Weights of a small image captioner: encoder width 384.
Rows from block 2 of the image encoder of a small image captioner, named by matrix and row number. Rows with one number belong to one neuron. Each number is 500 + 50 x the weight over its row's rms, rounded and kept within 0 to 999. All counts start at 0. Numbers have three digits each. After the name is the row's rms in percent of the matrix's.
After each neuron's rows are labels from the 100 images, of 14976, where the neuron reaches its highest value: "top examples" is what is common among them. Only what is clearly more common there than usual is listed. The data: photos of plants and fungi (iNaturalist).
# fc1: MLP up (encoder.blocks.2.mlp.fc1.weight, 1536x384), inputs 256-383
# fc2: MLP down (encoder.blocks.2.mlp.fc2.weight, 384x1536, transposed), outputs 256-383

fc1.426 117:500498500507500500499500500500495531496497500500500500498504500500503500500500500624466502508611500500500502520500496493449522499500501499503487501500500496512430504499500479514502482499518246499500499464500498494509497498503500508489497500503503503495500491500500499668692501504505501500237499483370516500502490499477000495500500513500500507499500500526497492541500500500490500500501
fc2.426 054:496502501481489501507500506512509499499486501497807501624522509494492498497490500485509504484502499501586632502499504488504501622507499498499510459512449508486489502492510498623519487501504501499502495518532500492540504502496481500441507501500469501500500499501491499499466484494528501500510498499499511500499444497499500785500499492500496554476484501500498507526495466479500509510501
top examples: class Polypodiopsida; text has "fern"

fc1.345 310:501465497497500628509500544500515503476499491506504500571502484500504504505500501522507517583544500483503508559500498502659541490501607496499501499500499468467502664478500466515479448549688325500500545511509502494492442464470500510488493492509557489483501489500500493498618582504448404467498502498498526496529502496431338482500499522501502788500500492500496481465495494562501499514497
fc2.345 209:487501500500513501495499499548495448501495498499507500495501530497501499499490501502517499503490497500499504502480377594489497504508525508502499359500502490447500550464501500617519497493510501500503503502500415496504500499540470496513413500562503498500500225512530540499494310475500503500501500530501498510498501500465500500499500456499500503621500500498472502699500579179493500501504
top examples: class Liliopsida

fc1.506 410:501504500566500482487500498488577532571431483470497472479508608500482537502498500652565490649498500518504469490500478599468520538500484503511489500550513464577500502488499542414527408475526612500499545478493526528579494517488490421508563499489477518477549432496501495518517391559522564494483512365473514507497488402472672502500511521545494539510511513515446483502498497186549538539506
fc2.506 539:652494510368423501553487497443488501526538461550346556514614529510505540519542523502495496485475493452495500514513571574640516491497509586395422454506472494543502567587437530635464470537462618520539468482498537501481480483496474508410509511496544506502451551494492398463611512501442510495499547518470498544501486496507478504508544455517550487518452485547489502460499498507521529516506
top examples: order Asterales; family: Asteraceae

fc1.510 014:509540485505500482492502474497447534621365521498495538534673583527455458502500500585434478460548500534508438547499355510562492546500470492545576473463498480502490380563500607497390471538404472492503501520499504580549529527475464582501441483503450532457513470495500511534430398564494597505460519441470432493572440482567535539500500586491500465490500503544498482563500485578438495498512
fc2.510 021:515553469524577457442504452561572536517475497543423511470568453524473486438484504496514445423580482480501582456556517450444448506585440553484521454530556551521429419438461499488545574545575523523474521463503508466404525524464560495569519470466454461531504522490559625570544481581542413511529460402494524523471495553488544454427439532436522468554449436450493514588510558497558484511464
top examples: class Liliopsida

fc1.116 098:500501500506500500556500500500299500619450500500500500504469503500443499500500500560489518503478500500500526469500407494500563639500507501526510506541500464518501527506500611389555499502511476500500500451500510518506507487432498564499543499476493500500500494500500389570522533501500480500449487397572506500500492500514578658500500554500500500500500500581389402483500499469512500486500
fc2.116 112:500497537577500472500500499629501366540567511500499500473633506511530500500504499561510500496476493490499501495496595432390499495497633495488484481462482539486499381587496470555504301467366355503497500478500498599500497502439437500502500502507542500418500500499501451508415379442501530466499501512493500500525503501493501507502468584505499501358500500497500496548492509309533522477500
top examples: order Pinales; class Pinopsida

fc1.213 149:500504502500500500527500510557520536572556500496501499500566498501526506500501500500500502488520500475500479604500388483576513541500519499559540498502500541534504553612500558570352487504546463500500505479499461582502487488335496588484605498470435506576501427498500456559390535482496477500497506364390519500553436510493458461500500546499500500480498500568600373468500529556504499518497
fc2.213 173:485520506480455585598476521491372520554398523508541506537406476506546515490468495400577507566564497378517488472498469520663564516499630473509538491522499467502454472431493537420454591482413435468494488478521497477509496499468486477486556501487480476471496442499500438471533538497512492463490481503460520479497442491537563497492485508487460472552467434498494507508471400615504512504496
top examples: order Asterales; order Ranunculales

fc1.742 055:500513471500500514449500488483554595471512508500500496477539501493505461500500501499385511420419500485503548564500585546487524598496349499510490505538498397530495618510500532462590560490647401495500532504500481410510519541425499583389425500415433505508507527503500556597488503498487566504384417413375604494471432499494564494500500491499500476500500495567386351604497500552507500488507
fc2.742 069:441467545486453501536524496401456471529537465454427483493396557519597575452564526399559487497526471502497474525460442614517560556504524480510531584484451473534477439415463538544402472449436584496595468478500580472530494492393459449370538514583514480534449471508447538501498549540455546424502536558437443500557518493472586439534484397527499485471488508460448481539416526503477475456475
top examples: order Lamiales

fc1.505 541:505484429500500514480506499504490523578536480489483497517451455486453448516501496593540537500486500489508543493498478533491542520501456519518438515546487445519512528551500423516472476490505488492499543460527567444507515394456473541423502474521512591444507496504502378694489534517502459518361451482492506511569472428525457450501499479501532475443513485571497079429491486552594504461501
fc2.505 489:474489524484474487527485450711524562429378528506528511541519503510496518473504519497587498398544506518509570519466466444499534499494558547470470407533496527437531468469506473439585624520445532504503538475497541461530498518498498495497547489473551464492496491544503499490460402502507498484523469384525466454499391469482485479493520543465500604638455512493431515501492443524470518551481
top examples: order Fagales

fc1.415 069:499501503500500498504500500500500500496869502500500500498501500493500491500500500571498500500500500500500500500500498501484495504497500500500500518504502500502500500500501498905500498500499496499500508450500499500502500497499500507498500500500498502500521491500500500500481499501500504501499500500499502500501499499500493498500500500500500489500500502502499404500499500342500500500481
fc2.415 066:500500500501500500501500499585500500503501500500499500500500500500499501500500500500500500500500500500500500500500500500499500500500495469500500000500500500501501500500500500500500500500500500500500503500501468509500500500500499500500500500500500499500500447500526497500500493499500500501500500500399500500500500501500500499500500999500500500522501495486500499506500500487500500500500
top examples: family: Asteraceae; order: Asterales; order Ranunculales

fc1.596 061:500528500502500500509500501501499596500463512506500500499503490499500512500500500496616500499497500506502497558500499485387634500497491499501499500501501502533505496501500506477509473499599434500505491498500498414500498501515499500496504500501488504479500495500500499511502491500549504502489498499405499505504494503508866503501500334500502499499500501503495494448502501545534500500500
fc2.596 061:499501500500500500498500500500500499500500499500499499500500500500500500499499500500501500500500500499500501503501502500500500500500499499500500499501500500500500500500500500500500500499499506500500500500500501499499500500500491500501500500500500500497500500500501500500500500500500501500500499500423500503499500500500500500499500500500500500500500500500500501500501500500500500500500
top examples: order Asterales; family: Asteraceae

fc1.366 019:500500537505500500535500500496473500494506500500500500500502500500500500500496500520495490500500500500500520500500500500499498499486505500501525656511503500499498493500500476496507500501511499499500500496500500501501506499500500535489486500501473500505501498500500499518500477539500524504385489500500515500511498496500498492500500500495500500500499500544396483500500500000380500500499
fc2.366 008:498496652500500498502469497525501866193497497500504499545500500500499502500500500500500500509501505500500507546500500501495497500499499443486500448501500500500500500498504500495500498500500503466499505500501502499500501501500418503519505500485481494500501499500500478495499500519500488500500495496497501500500339500500500488498479500491501512502490500514500474496501484499497499501498
top examples: text has "common"

fc1.683 073:500503500510500500576500500500444634484500500500500500502517500503510500500500500501576511500452500552500558646500468567499503486500503500527502508515500482500449564556500506499530500505526459498500500495500549502504497500429485521499499500506376550501500495500500434610488472500500502491373312402287501500501376498500386483500500525500500500499500499574418442500500500513498500515500
fc2.683 046:503510467509551501498501491500501499502524515500503500504433489499497478502497502498458495500504499498502479095500500500481500507502499500498554491498513502498497572497502434497502705500500510500509513331506450513498499501482527500520498498500492498483500499500621500499494548496686506519477498459499502499490498635500505501500500545499499499501511502454537507499491495497503504496501
top examples: class Liliopsida

fc1.141 047:500497500500500500513500500499499525500538500500500501500498499500506500500500500505503510500499500500500513501500537498487502491500500500648500501500500495502500562503500504243548499500922490500500500500500508545501500500495499500500503500508498500503500382500500499528503500504500500500450498471449506500500379500527468501500500503500500500500500500606497437699500500502502500500500
fc2.141 033:500500499502502485503497500492500500500475501499501500502501499499499501499500500487499494500498504501501498500500498485501501505500479502500500507500497500507501503523500503480461510500532503500490516503500500500520496501499509500486499500503503497504501500500495499500582499499500502501501500501481496500501500502501495501502501500500501479505500505500500500497499506562500509498501
top examples: order Lamiales

fc1.263 412:500499488454500497511500532503498640518524497501499503505427524532466495499500500521457561523502500610512496502500515584425513501500427506608547478500500510540502616454500554600510550507597414500500525392462512551545474503474519598525596519534377453475500554500500416533553399573504592469447404434492508501502491566497349437500500541483501497496509511589512464601500502512506500536492
fc2.263 467:501513496487488552484490608490482500624558575514550501562502501522511487523499495508504497506469530502514663471515565492590509492509534577494539501513511479435506457456501501497500542500374542478494465550576542534567512497517549499535476497497508518483515494502462547495470571555489490489484506392558480497498222499563561568489505526514495503487486498557518507384488416551527522524492
top examples: order Asterales; family: Asteraceae

fc1.753 211:500500499506500500486500503499490562494495500500500500518417555500501500500500500577487513435477500424503615550500501341460509459500487501550470500526500497503500622411500486497634489505606465500500501514500540593553500500520498548533504497500455508537500529500500499636526503500500606500362318408380640500517403505388502498500500527497500500499500500634393404508500498453496500500500
fc2.753 188:491496498502549504428501514441495608493496410495411486498501496501505478499531500383498500387534499402497492615501481499398504573501328439503497588471504502495426609401500577499522599558721503499451498506499531375495495492575500493510495476495464500594496521498500522500548558500496519500508502502476454500513508486507552477502582448498504451534498493498473500499505504532502408495500
top examples: order Lamiales

fc1.238 068:500524503559500500583500487514503614520537493499497513530485513488468491500500500602385503407578500444500556603500427517407482503500457500546549500553507505576486477512500571382544464520573436500500507481500552581493529486478476591485474484529435525523502504500500449537580488502500603503435442428407596500524416487407459498500500396474502498498496500565492438512499500406540500519501
fc2.238 064:491479486504597523448494501579587615536554483508469498500434460469466535501481513468541481416585484465497520397504520381351474498512380459497517516498546589446479521641506504514519640541678495510550496455530470499446554487507504500500501495468437498567495514509553522485632565523516347549468494511489506516462483501509526516486522623473518439453480497486499548419497499514526476559500
top examples: order Pinales; class Pinopsida

fc1.142 021:500501500500500500500500500500478684498449500500500500501583500500500500500500500502501500500500500501500505588500422493502500499500494500500500500500500486525500486545500866480485500500508219500500500486500500520506501500485500501522498500500497500499500494500500486511499495500500368500466500488490493500500486501501539492500500499500500501500500500501490487492500500524529500504500
fc2.142 008:483500499506500501503500505491501483509513500500505500498500500500500501500500500509482501494486500504501499489500703501511500499500508530521501526500500531568496500814500503513424472497546504500509511502500467497503500500470491500488477500513501498510501505500513484500576501473538500503500500523093497500500498500510497500504511448500505382499510518502500508496500504507486500500500
top examples: order Asparagales; family: Asparagaceae; text has "yucca"

fc1.685 041:500500498501500500513500500498499550520455500500500500497511500500501500500500500514575500499499500501500567527500500487492500503500479500500502502499500509506500505569500504541507500500522432500500500500500488459500500500530500503492503500500499500461500495500500500503506472500500513500099502500251505500501498499501508514500500499500500500501500500512482351504500500474503500500500
fc2.685 012:498501501498488510519502504493501568725503499501505501494517498500502502490500500481501499445515501501494507490501546486501503490496497533505484491500498489502504500450497501404642524500489505502511493503501500572512498500396497500400520500503502515483500532500496501501536501503494603502506500517000500499500503501501496501499501515502500497501509501499491515499501498501526500500500
top examples: order Fagales

fc1.387 025:500500500500500500540500500500500511505505500500500500500507500500499500500500500500497500500494500501500501508500518485487500500500502500507500506500500409501500521534500493478545493500491434500500500500500499528500499500212500496499499500500478500500500488500500491528488499504500471500418490221482500500502489500500373502500500514500500500500500500659490085507500500486496500500500
fc2.387 012:501486502517516500503497504579425565652488500500496500500552492500478501477509501551538496513525499521500499511500526318418498503500545502495499472498475569498503501566498549270597499522531484500492517522500513497493498512559467501500503500492481490491500505500499483499511475501501434495495488469535500504495529505515545500501543622486503475512497501501500495468499510528532489505500
top examples: order Lamiales

fc1.255 273:499498477501500500499500533547507585616380500500498501500405488502469497500500500504501496524500500468508572534500400557491502470500471466557482503500499434514477498554500502475605502500532479481500545494500502548500502443550482524474546458554442562533504508500500475586486640580500421500416498351345671500594412499632567529500500592501508495479521513584436401441502497500482500474500
fc2.255 277:430494557497498503496595504506461504541567502499458496543495530523635484500504496468551501563552505496527498448497508513492522583499498486547498538499488441512469453450500500520495509510501604497425425525500525512500486495629631488366501498500486499518491486498419474503593501516379479409499500500490499498521579438506455544527495518502503483466489501499441563496555445498501570511501
top examples: order Ranunculales

fc1.548 119:500499499500500500607500494511457580523522500500500500501495506500486500500500500537487499498464500528500454489500580497489502508500459501536510505510500482561500670543500498424584500500525434500500504497500521521500499500300498573501488500502439501474500432500500472610495484504500521500353372358441502500508452504496603543500500469499500500498500500614409325492500497475512500501500
fc2.548 093:499507500504451505503503500469357478594596501500544500502512498505520496494466500497573504500511504508499531482500520425464497491501550492500500516500490554608493493565501487533350413505407521500466474496499521531496502501462449499505504500486505504490500501496498392508680504473494515487488495414558502500504505496522502515500507519501499498567500505498508500540507471500492496499501
top examples: order Lamiales

fc1.363 081:500500500500500500502500500500507516507498500500500500500499500500504500500500500499498506499497500500500605502500511516500500505500481500520499501501500449498500721513500502522665500500667412500500500500500502500500499499434500500499500500500461500500500368500500493539506425499500500500372493269399500500502465500497401500500500491500500500497500500646493256500500500335499500502501
fc2.363 074:500498504500500501498488500501204497723695503500472501500509500500507500503501500490506500500497499500500500605500575653504500500495500495499500518499503436500494499469500497716501500500425502500504501490500501538500500500502500500493499500492499500485500500499500489500502528500485731496500501501463501499500475500500586479501495501499500421488500500500502477499500501515675503498500
top examples: order Lamiales

fc1.123 391:500509529486500508422500558539494492549496511498515506456555602480491507500499501567544516637516500533499438494500511447453489429499518522500538501502493526513497554519503492618471430488476457500501513538498508797564502521647512496605485485502501513279499491500500502500494487496503352486476533474502493496601497445482475468500499529515503503542499498511492507498513498477431500516511
fc2.123 294:504512498504469514504500521490498498483508497540553497502497501517491505516509496513479497509479488353492481500506491505630505456500569514409500504503506526511504502469481495562484439498472515499499492497505524552502513504399480503511499499501524502477500509524530490497485468454568509499498603492606453475514487509522490488457487203506497554507499425506530536504468483495495499505487
top examples: class Polypodiopsida; text has "fern"; order Polypodiales

fc1.690 230:501502502504500473521500498487482474499507551505505499648523481499477478495500501488521454596502502506507388495500504527624463455500549494580503501581498477469494538504494335465489514494491367500502684483482534497479562497489497519302492557471503530444499439498497430503515503527506485513494521388522512498497500432564509541501515416511513357477500434499491499511549450637509497498493
fc2.690 195:490504500507482513454490499581490511512503460499525509487514502507485498510500496520474507491505512498470531511514491413489483495501510504658512470507505503493516498594482501484500483518518512499510485513621437424491593452542399494528500490515494500595501516498504499493514498345493439597481534504499499557506325517491494524485501545501504523521505501503502499551490460345507499509492
top examples: order Fagales