Weights of a small image captioner: batches of 128, 12.0 epochs.
Rows from block 11 of the image encoder of a small image captioner, named by matrix and row number. Rows with one number belong to one neuron. Each number is 128 + 32 x the weight over its row's rms, rounded and kept within 0 to 255. All counts start at 0. Numbers have three digits each.
After each neuron's rows are labels from the 100 images, of 14976, where the neuron reaches its highest value: "top examples" is what is common among them. Only what is clearly more common there than usual is listed. The data: photos of plants and fungi (iNaturalist). In brackets: how many of the 100, against the usual share in percent.
# fc1: MLP up (encoder.blocks.11.mlp.fc1.weight, 1536x384), inputs 96-191
# fc2: MLP down (encoder.blocks.11.mlp.fc2.weight, 384x1536, transposed), outputs 96-191

fc1.150:157110129135128133050128090128130138128139110129106069130128128126116128114134046103127128164128135128117132129146121128130127126074093126128141128126124129142128130184143105134148115128129138148135075115142021128154128123123097140111147097184128133108139144127116129118116123084102099115
fc2.150:183128088049116133146148131119128127111145161102137109159125128104160128128121050167132156119124137136151127187111115105109096136049210101096125124127118130106140087124147127199110130127193140129127020183129218138095131148115152065156128118112126106146113139129121128214128170128141115129
top examples: order Asterales (31 vs 11.1); family: Asteraceae (31 vs 10.8)

fc1.457:109122104104120106092128146128137133128139115104127157110137124123078128117160132145139138154153126128123157126155120126121128126107110127127147122130121129146127146138074129113128097101128198154176060161165094145099164132125139126112137079179128126068142132194132145120132142115091115127
fc2.457:111153122125124099095162127092127139102087181138094129139068131126154119178117106177122125230129127117122143148074131123104112130031183124098114109129172130165127112156205113138136110147148126128166108147151106128163126157126146121132130146148129059176152167128063154149148190145134142128
top examples: order Asterales (46 vs 11.1); family: Asteraceae (46 vs 10.8)

fc1.476:210070133121131123080129059128134104128187124160111062123131120121132126120096127115124129164129138128095105125141073128127126126134158126136134130127130131166130136175093099139182098115128092130155110198124118131165137131118098149073164154163128131143149164101130183134119184072094067095
fc2.476:172107126158155140124126080100129084076124121177088123132111136097122152167057127131139147078129119104085135106146055121109107103124074085094145126171181172137080166054066100109089121162049165099170140113145094097139166064083120197131158142113164121134049111125089139171088132153162140084
top examples: order Ranunculales (29 vs 4.3)

fc1.662:129118094128129108108128116128128079128128164057160136128128128126093128129054058126128151130140128128128130084089129127125130128098131104128099128126125137174128129146125116118147127077128159136129074135113072128082124133122096180099196127110128164097180144174171178121115127059127068073
fc2.662:124126201129138122137131112129128092145122128127125123110133126133092134115124162162129185098138133129110086117171105128127164128107124119186167074129137135130080180123127117127146039120128172127158176133128098088216130128084114126105124131158128126128130095158133129145129128108134080063
top examples: order Lamiales (27 vs 7.5)

fc1.106:145136102143146120092133178126133149129172147110175186110146143121159123162158113084141126167140121128113162109187094127110127128090075125126106130118091127174127117168110111129176076087126139144149066055146077135151103069126188157090156124143129078115159188157176150113105176065059115148
fc2.106:126128094088131137117142132143121131154072170083101125090192126127110128169155144197135061192130152118121097116101080134102187166095152141188132096112152100163130209207124056102111129118123112071090127134132113075221173089125130166138147076096102097116129125176131109146140157178129149121
top examples: kingdom Fungi (31 vs 3.5)

fc1.686:061115110178161139090126150137109149149089177173109179108132191069100125101156095120139105089158130135107073126120143114147129144104103119130113130060091116143103141129114088139160093136148126174125112139185131180140143094130079171064150164132133117103136148081136127134181128089105099107
fc2.686:112115119122112150129176114131134145079122179113128094122135101104199132161119082122139095130082165164171147172098139107119106106097056081110149135157104141085123087150135132157141155143155125094113088089147127129110084102143123127203144168071126138163114123175092122195115147179161129149
top examples: order Caryophyllales (49 vs 7.7); family: Cactaceae (47 vs 3.3)

fc1.331:111145112128133099072117069128127124128135093134128214150141130121119128069132105057146134148147133128134089124118098126135128127078124125126177126127116130163123149159163139129147119099126108137174122227142127166141153118122060130095117162129128161065128135156119140108098128133110094124
fc2.331:096151141140130169163116124153145133153155084153134202125141123132091137099113083080139100105133140108145071133125102129094150136145152179166149140123096122144129192085117188081092084119155192147105104145097130126211130119113140171115150142166086139110105116120126123081052107134140133061
top examples: kingdom Fungi (37 vs 3.5); phylum Basidiomycota (33 vs 2.1); class Agaricomycetes (33 vs 2.1); order: Polyporales (25 vs 1.3)

fc1.234:246127063128128128124128136128128127128121127120127123184128128128109128116164145087128128190132129128128117130134102128132128128115085128128118128128126128129127128136141126129150098126128238128128063255114098128156129125128127128106132143119128128134127108144136130131125128110123094127
fc2.234:157130162255114184128085132129127108127115084126127128214144127135107135127129125121128124162129126137213122129075142127124129127179108129108153126135104128126116100209144119180129116137138079113124000057124197126097170133120127103120131207168124143127140130125127143139123053127137126144
top examples: order Caryophyllales (35 vs 7.7); family: Cactaceae (34 vs 3.3)

fc1.347:162129082136129128048124197128129141128134077096123130091129130128165128123102148091128126120150121128144121124143107128127128127113146125128102128128166129151128138148115130127186042117128164146154074116120146132147123111130118128111123127141128111101128110138122139128128174128128130109
fc2.347:096142168141113126105151111151117140128108130128123136169128127128143114134159182161126101175128118148173150143079129114108103119141206128089095137129128130130128091172174113123134158109104111137131081197118184108083178128131133062125161105223128097087146172128142142131125130142143080146
top examples: order Asterales (30 vs 11.1); family: Asteraceae (30 vs 10.8); text has "common" (28 vs 6.6)

fc1.659:176132179126127135110130109128128123128120147097118147176128130128102128132130105097132128029142124128117127121126092128124128128105131127126117128127127128136128124134158130128145105129127184159146095255106101128166137126131151126132159155125128116134134138135145121121129130101126125112
fc2.659:172136084117124127125102120129123127124126126131130120071146141140140120111122125226095123109129125139070155113201111109179143097091160093116110129144152146134139181156115113159143169130136162113145060142124023114124091117140131161136076117031128141138082169114069114140096129134194178165
top examples: kingdom Fungi (27 vs 3.5)

fc1.148:062127166128128128124128118128128128128128127127127125155128128128128128115115105135128128158128128128128129128128128128128128128162065128128119128128128128128128128136129127128135072128128122128128000112127000128130128128128127128128128127000128128127128128112128128128128127127126125128
fc2.148:123127058000134041128173132128128128129136127129131131096123129118138125136134129120131126134126138129117156101125172134084120128123171128131080127117130125124128124131139128092128152125145077135115249213128097128164129126130128151115113098146125098122185122133140118108130143129128137138
top examples: order Lamiales (25 vs 7.5)

fc1.575:136150051096103126056128155128134097138167131151132065159129128087182128148134164118127125126142128128109089103148108128096132128120125125128127128126172128152129157180135129129125076134128201194188067135130066131174123116126121145084142186119128128124116133167137109127126169109133071138
fc2.575:133115088134131141127099077128106096129099195095114098123162132175078118111155132109129176157144107128117127101135136121201125137143072116112134121173128125071133145116138070144088132122105133069098107097128144105166139154115128100156114129125139088147126160126086133206127164133117106156
top examples: order Asterales (39 vs 11.1); family: Asteraceae (39 vs 10.8)

fc1.42:131126128128128128128128238128128128128160128128129128128128128128134128128125131117128128132129130128128127128129126128129128128128121128128128128128127128128127128141132128128128124127128126129128125126128125128255128127128128128070128133232128131129129129126132138128129128128126124127
fc2.42:134130142121132107128129125129128127128131138129129129127124128126137128132126122162128128132129129132097126159119127130126129127101064128131139127129134128116129124128133129129128147123129127131128128124130255129119136129129127113132126131129127128129127126129122120128150139127130121130
top examples: class: Liliopsida (28 vs 9.4); order Asparagales (25 vs 4.4); family: Asparagaceae (25 vs 2.4)

fc1.592:088131132131128128104128134128128127128113173087126201000128129126111128130145118125128127112128132128128084130192128128129128128044121128128121128128127127129128128151083131124190050126128159128132054165146067129101135129128108126109125130170128128122128185150130123127123124095124157124
fc2.592:114130064114133116130130147134127129128169126110132131157170126136165129136148027113129122054132139129126129130127189130121088128014067129148101132106091128108134128199176209130129140108103051154116072121126166129145063129135141101101114076149120111102135125142148100079127128127144161104
top examples: order Asterales (39 vs 11.1); family: Asteraceae (39 vs 10.8)

fc1.226:128129128127128128127127122128128130128128128127128128128128128128128128128128128128128128128128128128128128128128128128128128128126128128128128128128128128127128127128128011128131144128128166127128000128129128128122128128128130128128128128128128116128128126129128127120128129125128129128
fc2.226:128128131128146114128128128129128128128128128128128128128128128130128129128129128131128131128128128128126128128128128128128128128128127128128128128128137128128127128111128128127128129127128164129127127128128059129128130128128128129128128128128128126128129128128127128127127128128128128128
top examples: order Asterales (37 vs 11.1); family: Asteraceae (37 vs 10.8)

fc1.23:128128128129128127129128130128128127128128128134128131128128128129128128128113139128128128128129128128128135132128127128131250128128128129130128128128128128128000128255134130128128110128128128128128128158126128128231128128128143128118128203128128128128255128126078178128127128128128121128
fc2.23:129128129129134007128128123130127128130128132128128128135127127126127129128129131122127130127132129128070255200127128119074128124128125128128133128134139128128129130127128138127128129128120129130128120000128133129129132129128128170127135138131128127132134128129132128128176129128104124128
top examples: order Caryophyllales (30 vs 7.7); family: Cactaceae (29 vs 3.3)

fc1.231:000128126128128128113128131128128127128131128127128138125128128128127128128126154127128128160128128128128128127132128128128128128128141128128128128128128128128128128130126128128126127128128138128128113134126128128129128128128128128127128128128128128129128128125128128128128128128128127128
fc2.231:125128127133128137128128128128128129128125131128128128127128128128127128128128126128128128128128128128129127128127128128128129128128130128132119128128128128128127128113129125129128124128129128128130124128128129128131128128127128127128139128129128128128124129128129133131128128128128128129
top examples: order Ranunculales (31 vs 4.3); order Asterales (30 vs 11.1)

fc1.556:203115137136134129133130182128139140128112139000136158098132131124127126137107255110135133118131099128128157134135067126131132126125154126120135125126108140134125111144089092122104022038132162131112078113063121127149128126133163131119131100126128124132157118122175158119076125128127167115
fc2.556:123130107129115147120144126154152156112128094139137133117103128164122152176117119141125113115121099117105131147145089128044136124129255132150113121145169136137118212133120107075117125099109192102097096167131135122171176121152125159137146114129118124067124083140219159127114149126142159091
top examples: order Lamiales (25 vs 7.5)

fc1.691:149125090123124128059124120128128107128187143144127098095128128128125128125127154114130137165165122128130145147191106128121125128126129128128196128128133128135128132170083102128142099084128180130153098132169101127164129139121158128110125156167128128143145125156128134129127168078099148127
fc2.691:124127129133109206148163139128146147091111210083114107087125125146183162163129049068113113105115149127220091167078122127086149140054140112127078128133085128115118130129090150175145158172092140139086112163152177126096155085145128080128127127096128081161042196130092137223067179134090136135
top examples: order Asterales (38 vs 11.1); family: Asteraceae (38 vs 10.8)

fc1.132:176123103127128129052127128128128146128148123083119050066128128128099128144172062137140132181128128128127135128160106128128128128076146128128169128128129128133128132147063115128194148124128187131132083152124069129190128128126119132085128113208128120090128128147134121136128128118127132122
fc2.132:114129226233130166123102121128125147128162127146128138123128128132122121127103162065127128153131128124147125113083108128132139133197066129130151128117108129149125147086097135143128107126140187133123245116128031128092114128127127090151179192169131129132156124121133110127145102136114101107
top examples: order Asterales (44 vs 11.1); family: Asteraceae (44 vs 10.8)

fc1.581:128166130138127130041121038128130066129090094156141126082129135127133128126101127068135125124152130128108114125189100128135127125094121127129131126128124123167130157181105123128158114109128164133177093095225132133174131107107159139097134135139128134119160126162155090085116150080088106130
fc2.581:067143157106164131155155126131136127129171164128182112125124132132162127127168109127145111124107149192157159133121162164135074127073109113130107135108126123060153075172113176166141168113106092200142126107142128198083043113162152052117127199123136124101127242133126085172137174100120055163
top examples: order Caryophyllales (27 vs 7.7); family: Cactaceae (25 vs 3.3)

fc1.379:226128129113128128081128099128128065128128110144129099100128128128128128076145080144128128115128128128130128128130131128128128128117126128128127128128128128129128134134050128128184083128128173125128064131149126128129128126128128130125143156100128129128129128128145109157128128077120115124
fc2.379:094130116101129140128130127131128132128135150127129135123125128131129128132129126114128125113128127128133129131137127128126123132125139132140000127128128128127130127137117131125134124109117115129125129255128130129128048128128130125128129125147122171137129150128130129147119133124128126126
top examples: order Asterales (32 vs 11.1); family: Asteraceae (32 vs 10.8)

fc1.741:129128133128128129127128154128128124128128128128128129127128128128128128128128129127128128128128128128128128129128128128128128128114125128128128128128129128128128128128116128128128126128128147129128124209129062128129128128128128128128128128189128128128128128128128128117128128127128129128
fc2.741:128129126137127109128128128127128128128121000128128129129128128126126128128129120180128126132128128129131127128129136127127127127127255129128120128128132128128128127127139128131128128128136131129211092150127116129128125128128128121128126130113128129122120124128129128133126128128138128128
top examples: order Asterales (32 vs 11.1); family: Asteraceae (32 vs 10.8)

fc1.417:193135101128128128073128182128133146128144118080149182114128128124090128146173105051143130161167114128120115127146083128131126124064123128133092127128127128160132135193061128147183132084128175133157103049151086129172114075125161147074153129143128123075138137178126171128112153058070070127
fc2.417:161097128196119177107095126129135162129120228141132127119129130126121121125128118123127126080156147132120161089060159128182123130158105094088147100143126128131165151128109125180128125122195066138083080089143177149122128137127157049127157190181142073126078173147110161219100136103115091133
top examples: order Caryophyllales (45 vs 7.7); family: Cactaceae (43 vs 3.3)

fc1.393:128128128128128128128127128128128128128136128128128128128128128128128128128128127129128128128128128128128128128128128128128128128127207128128127128128128128128128128129125128128130126128128127128127128137130128128123128128128128128130128128128128128129128128129128128128129128121128128128
fc2.393:113127128132129105130125136128128128128126000128128126134130128096128128134101128128126127134128168128128127128128134128123129128128127128128127128128167128129128128134127128128128127131131128126131128087134255131128126128129128128128129129127128128128128128121126128130255127128129128129
top examples: family: Asteraceae (34 vs 10.8); order: Asterales (34 vs 11.1); order Ranunculales (31 vs 4.3)

fc1.765:137135048142128126037129108128131167128147187090133085126128121120100129109204092098130132140120146128120111131152077128156130129104084123125167132125143129163127126200128127147179176135131133131160106165158099130136128103122123140086132134113128122092131160170128103096070135106083071108
fc2.765:126087151103145149159120156118146120120136139115160116076132145148162122174173171096134111096107160082095115078149118093153102116188029110134102133130124124072162140093117124075101127125147105129078182150119092145160132097138166166141094161120098121078168137134128139076090142121133178094
top examples: order Asterales (35 vs 11.1); family: Asteraceae (35 vs 10.8)

fc1.25:123120093119132127041139129128135068132148109170123093113125129121127123176066174136129125170133131128082121119140084128134129133172053129122175125128117128107128133166141143140149093147131153128168072120177062129216132134129114133064094132153128141138121142148127116103125179141127106136
fc2.25:142145155136153074122142123120120109126137107138126134226107126119128121135120204159138131123114124135047110147112123126102129133115122147111175128122148133127136076096175131105139130143121160124145188089137161132128174132116129191111124166221124166135103120132126151090113145135145103125
top examples: order Pinales (25 vs 2.8); class Pinopsida (25 vs 2.8)

fc1.20:219123121098098123078099103128142129127147142179126122086126129136124113108102084076147141113181117128124159122214178128137119130077153125131156123127117125140113129125121130108153167114126191129132086122149099127123129134114203129083141171141128153175158078145143127144131140060125217112
fc2.20:132126147084072165133137157124140151112079186083113106081121122123164150171141105085121113150122167083209072154111134113071118125124107143108131136130080129098103125133126169129141222148097151145103135105155170126085131099156130126126109122082130070155083196138105140167119149134072167208
top examples: order Asterales (30 vs 11.1); family: Asteraceae (30 vs 10.8)

fc1.306:160128084128128130125128122128129124128135128125131133147128128128123128113100168051128128121127126128129126166127114128127128128093055128128209128128129128130128128136110117128179117128128109130130103255160040128151128131128184128100136128189128129132128174173138141128130187039106088125
fc2.306:132127176060144127128099122128128128129181141126124128112121128147185128135127126135127146134126100128175163134131155121137087128126065128025137128127119128129129066148129129131127138093082024148126180086128244127092132126125128103080127084255131144133255103126123134115133054130127128128
top examples: order Caryophyllales (28 vs 7.7); family: Cactaceae (26 vs 3.3)

fc1.2:119059127138133132129129132115149129131092144123125130255131127129129137134129125121125130128134124130138132129133125130184128123128255128128121151113128166128128146128202129148127177125134082126155172122099188127182134130136131127125129127128128136091129129122098127128138122127137000136
fc2.2:125128133120123124128152133126127128126120130131131128255122128124127127131138134136133126125132126129134127134129127123110131130122255127138134117130146130125129130128167128132127124135132132198152122123146172139126129132129129129138145135127127143128110148148150123109126142130138064130
top examples: order Ranunculales (29 vs 4.3); family: Papaveraceae (26 vs 1.2); text has "poppy" (26 vs 0.5)

fc1.530:122125150110133121127095121143128136144216171096081139147130163164131124127130075166159207088132124128142130120138134127126128133124105128132145126110127090132126144128089134118139147126134083138200109255158107239255136122096128130139134125146129128098125168133110075114124117151136132125
fc2.530:107168126123104135062114108171121131159180131106051150121153135131116117110118102147072134120159118117178122212134112095122157138094202157149175129133108119159135173124132132071164121074036143178128070115116146032184183147162126133068126027086127129139193086095128136184115107125103122144
top examples: kingdom Fungi (40 vs 3.5); phylum Basidiomycota (35 vs 2.1); class Agaricomycetes (35 vs 2.1)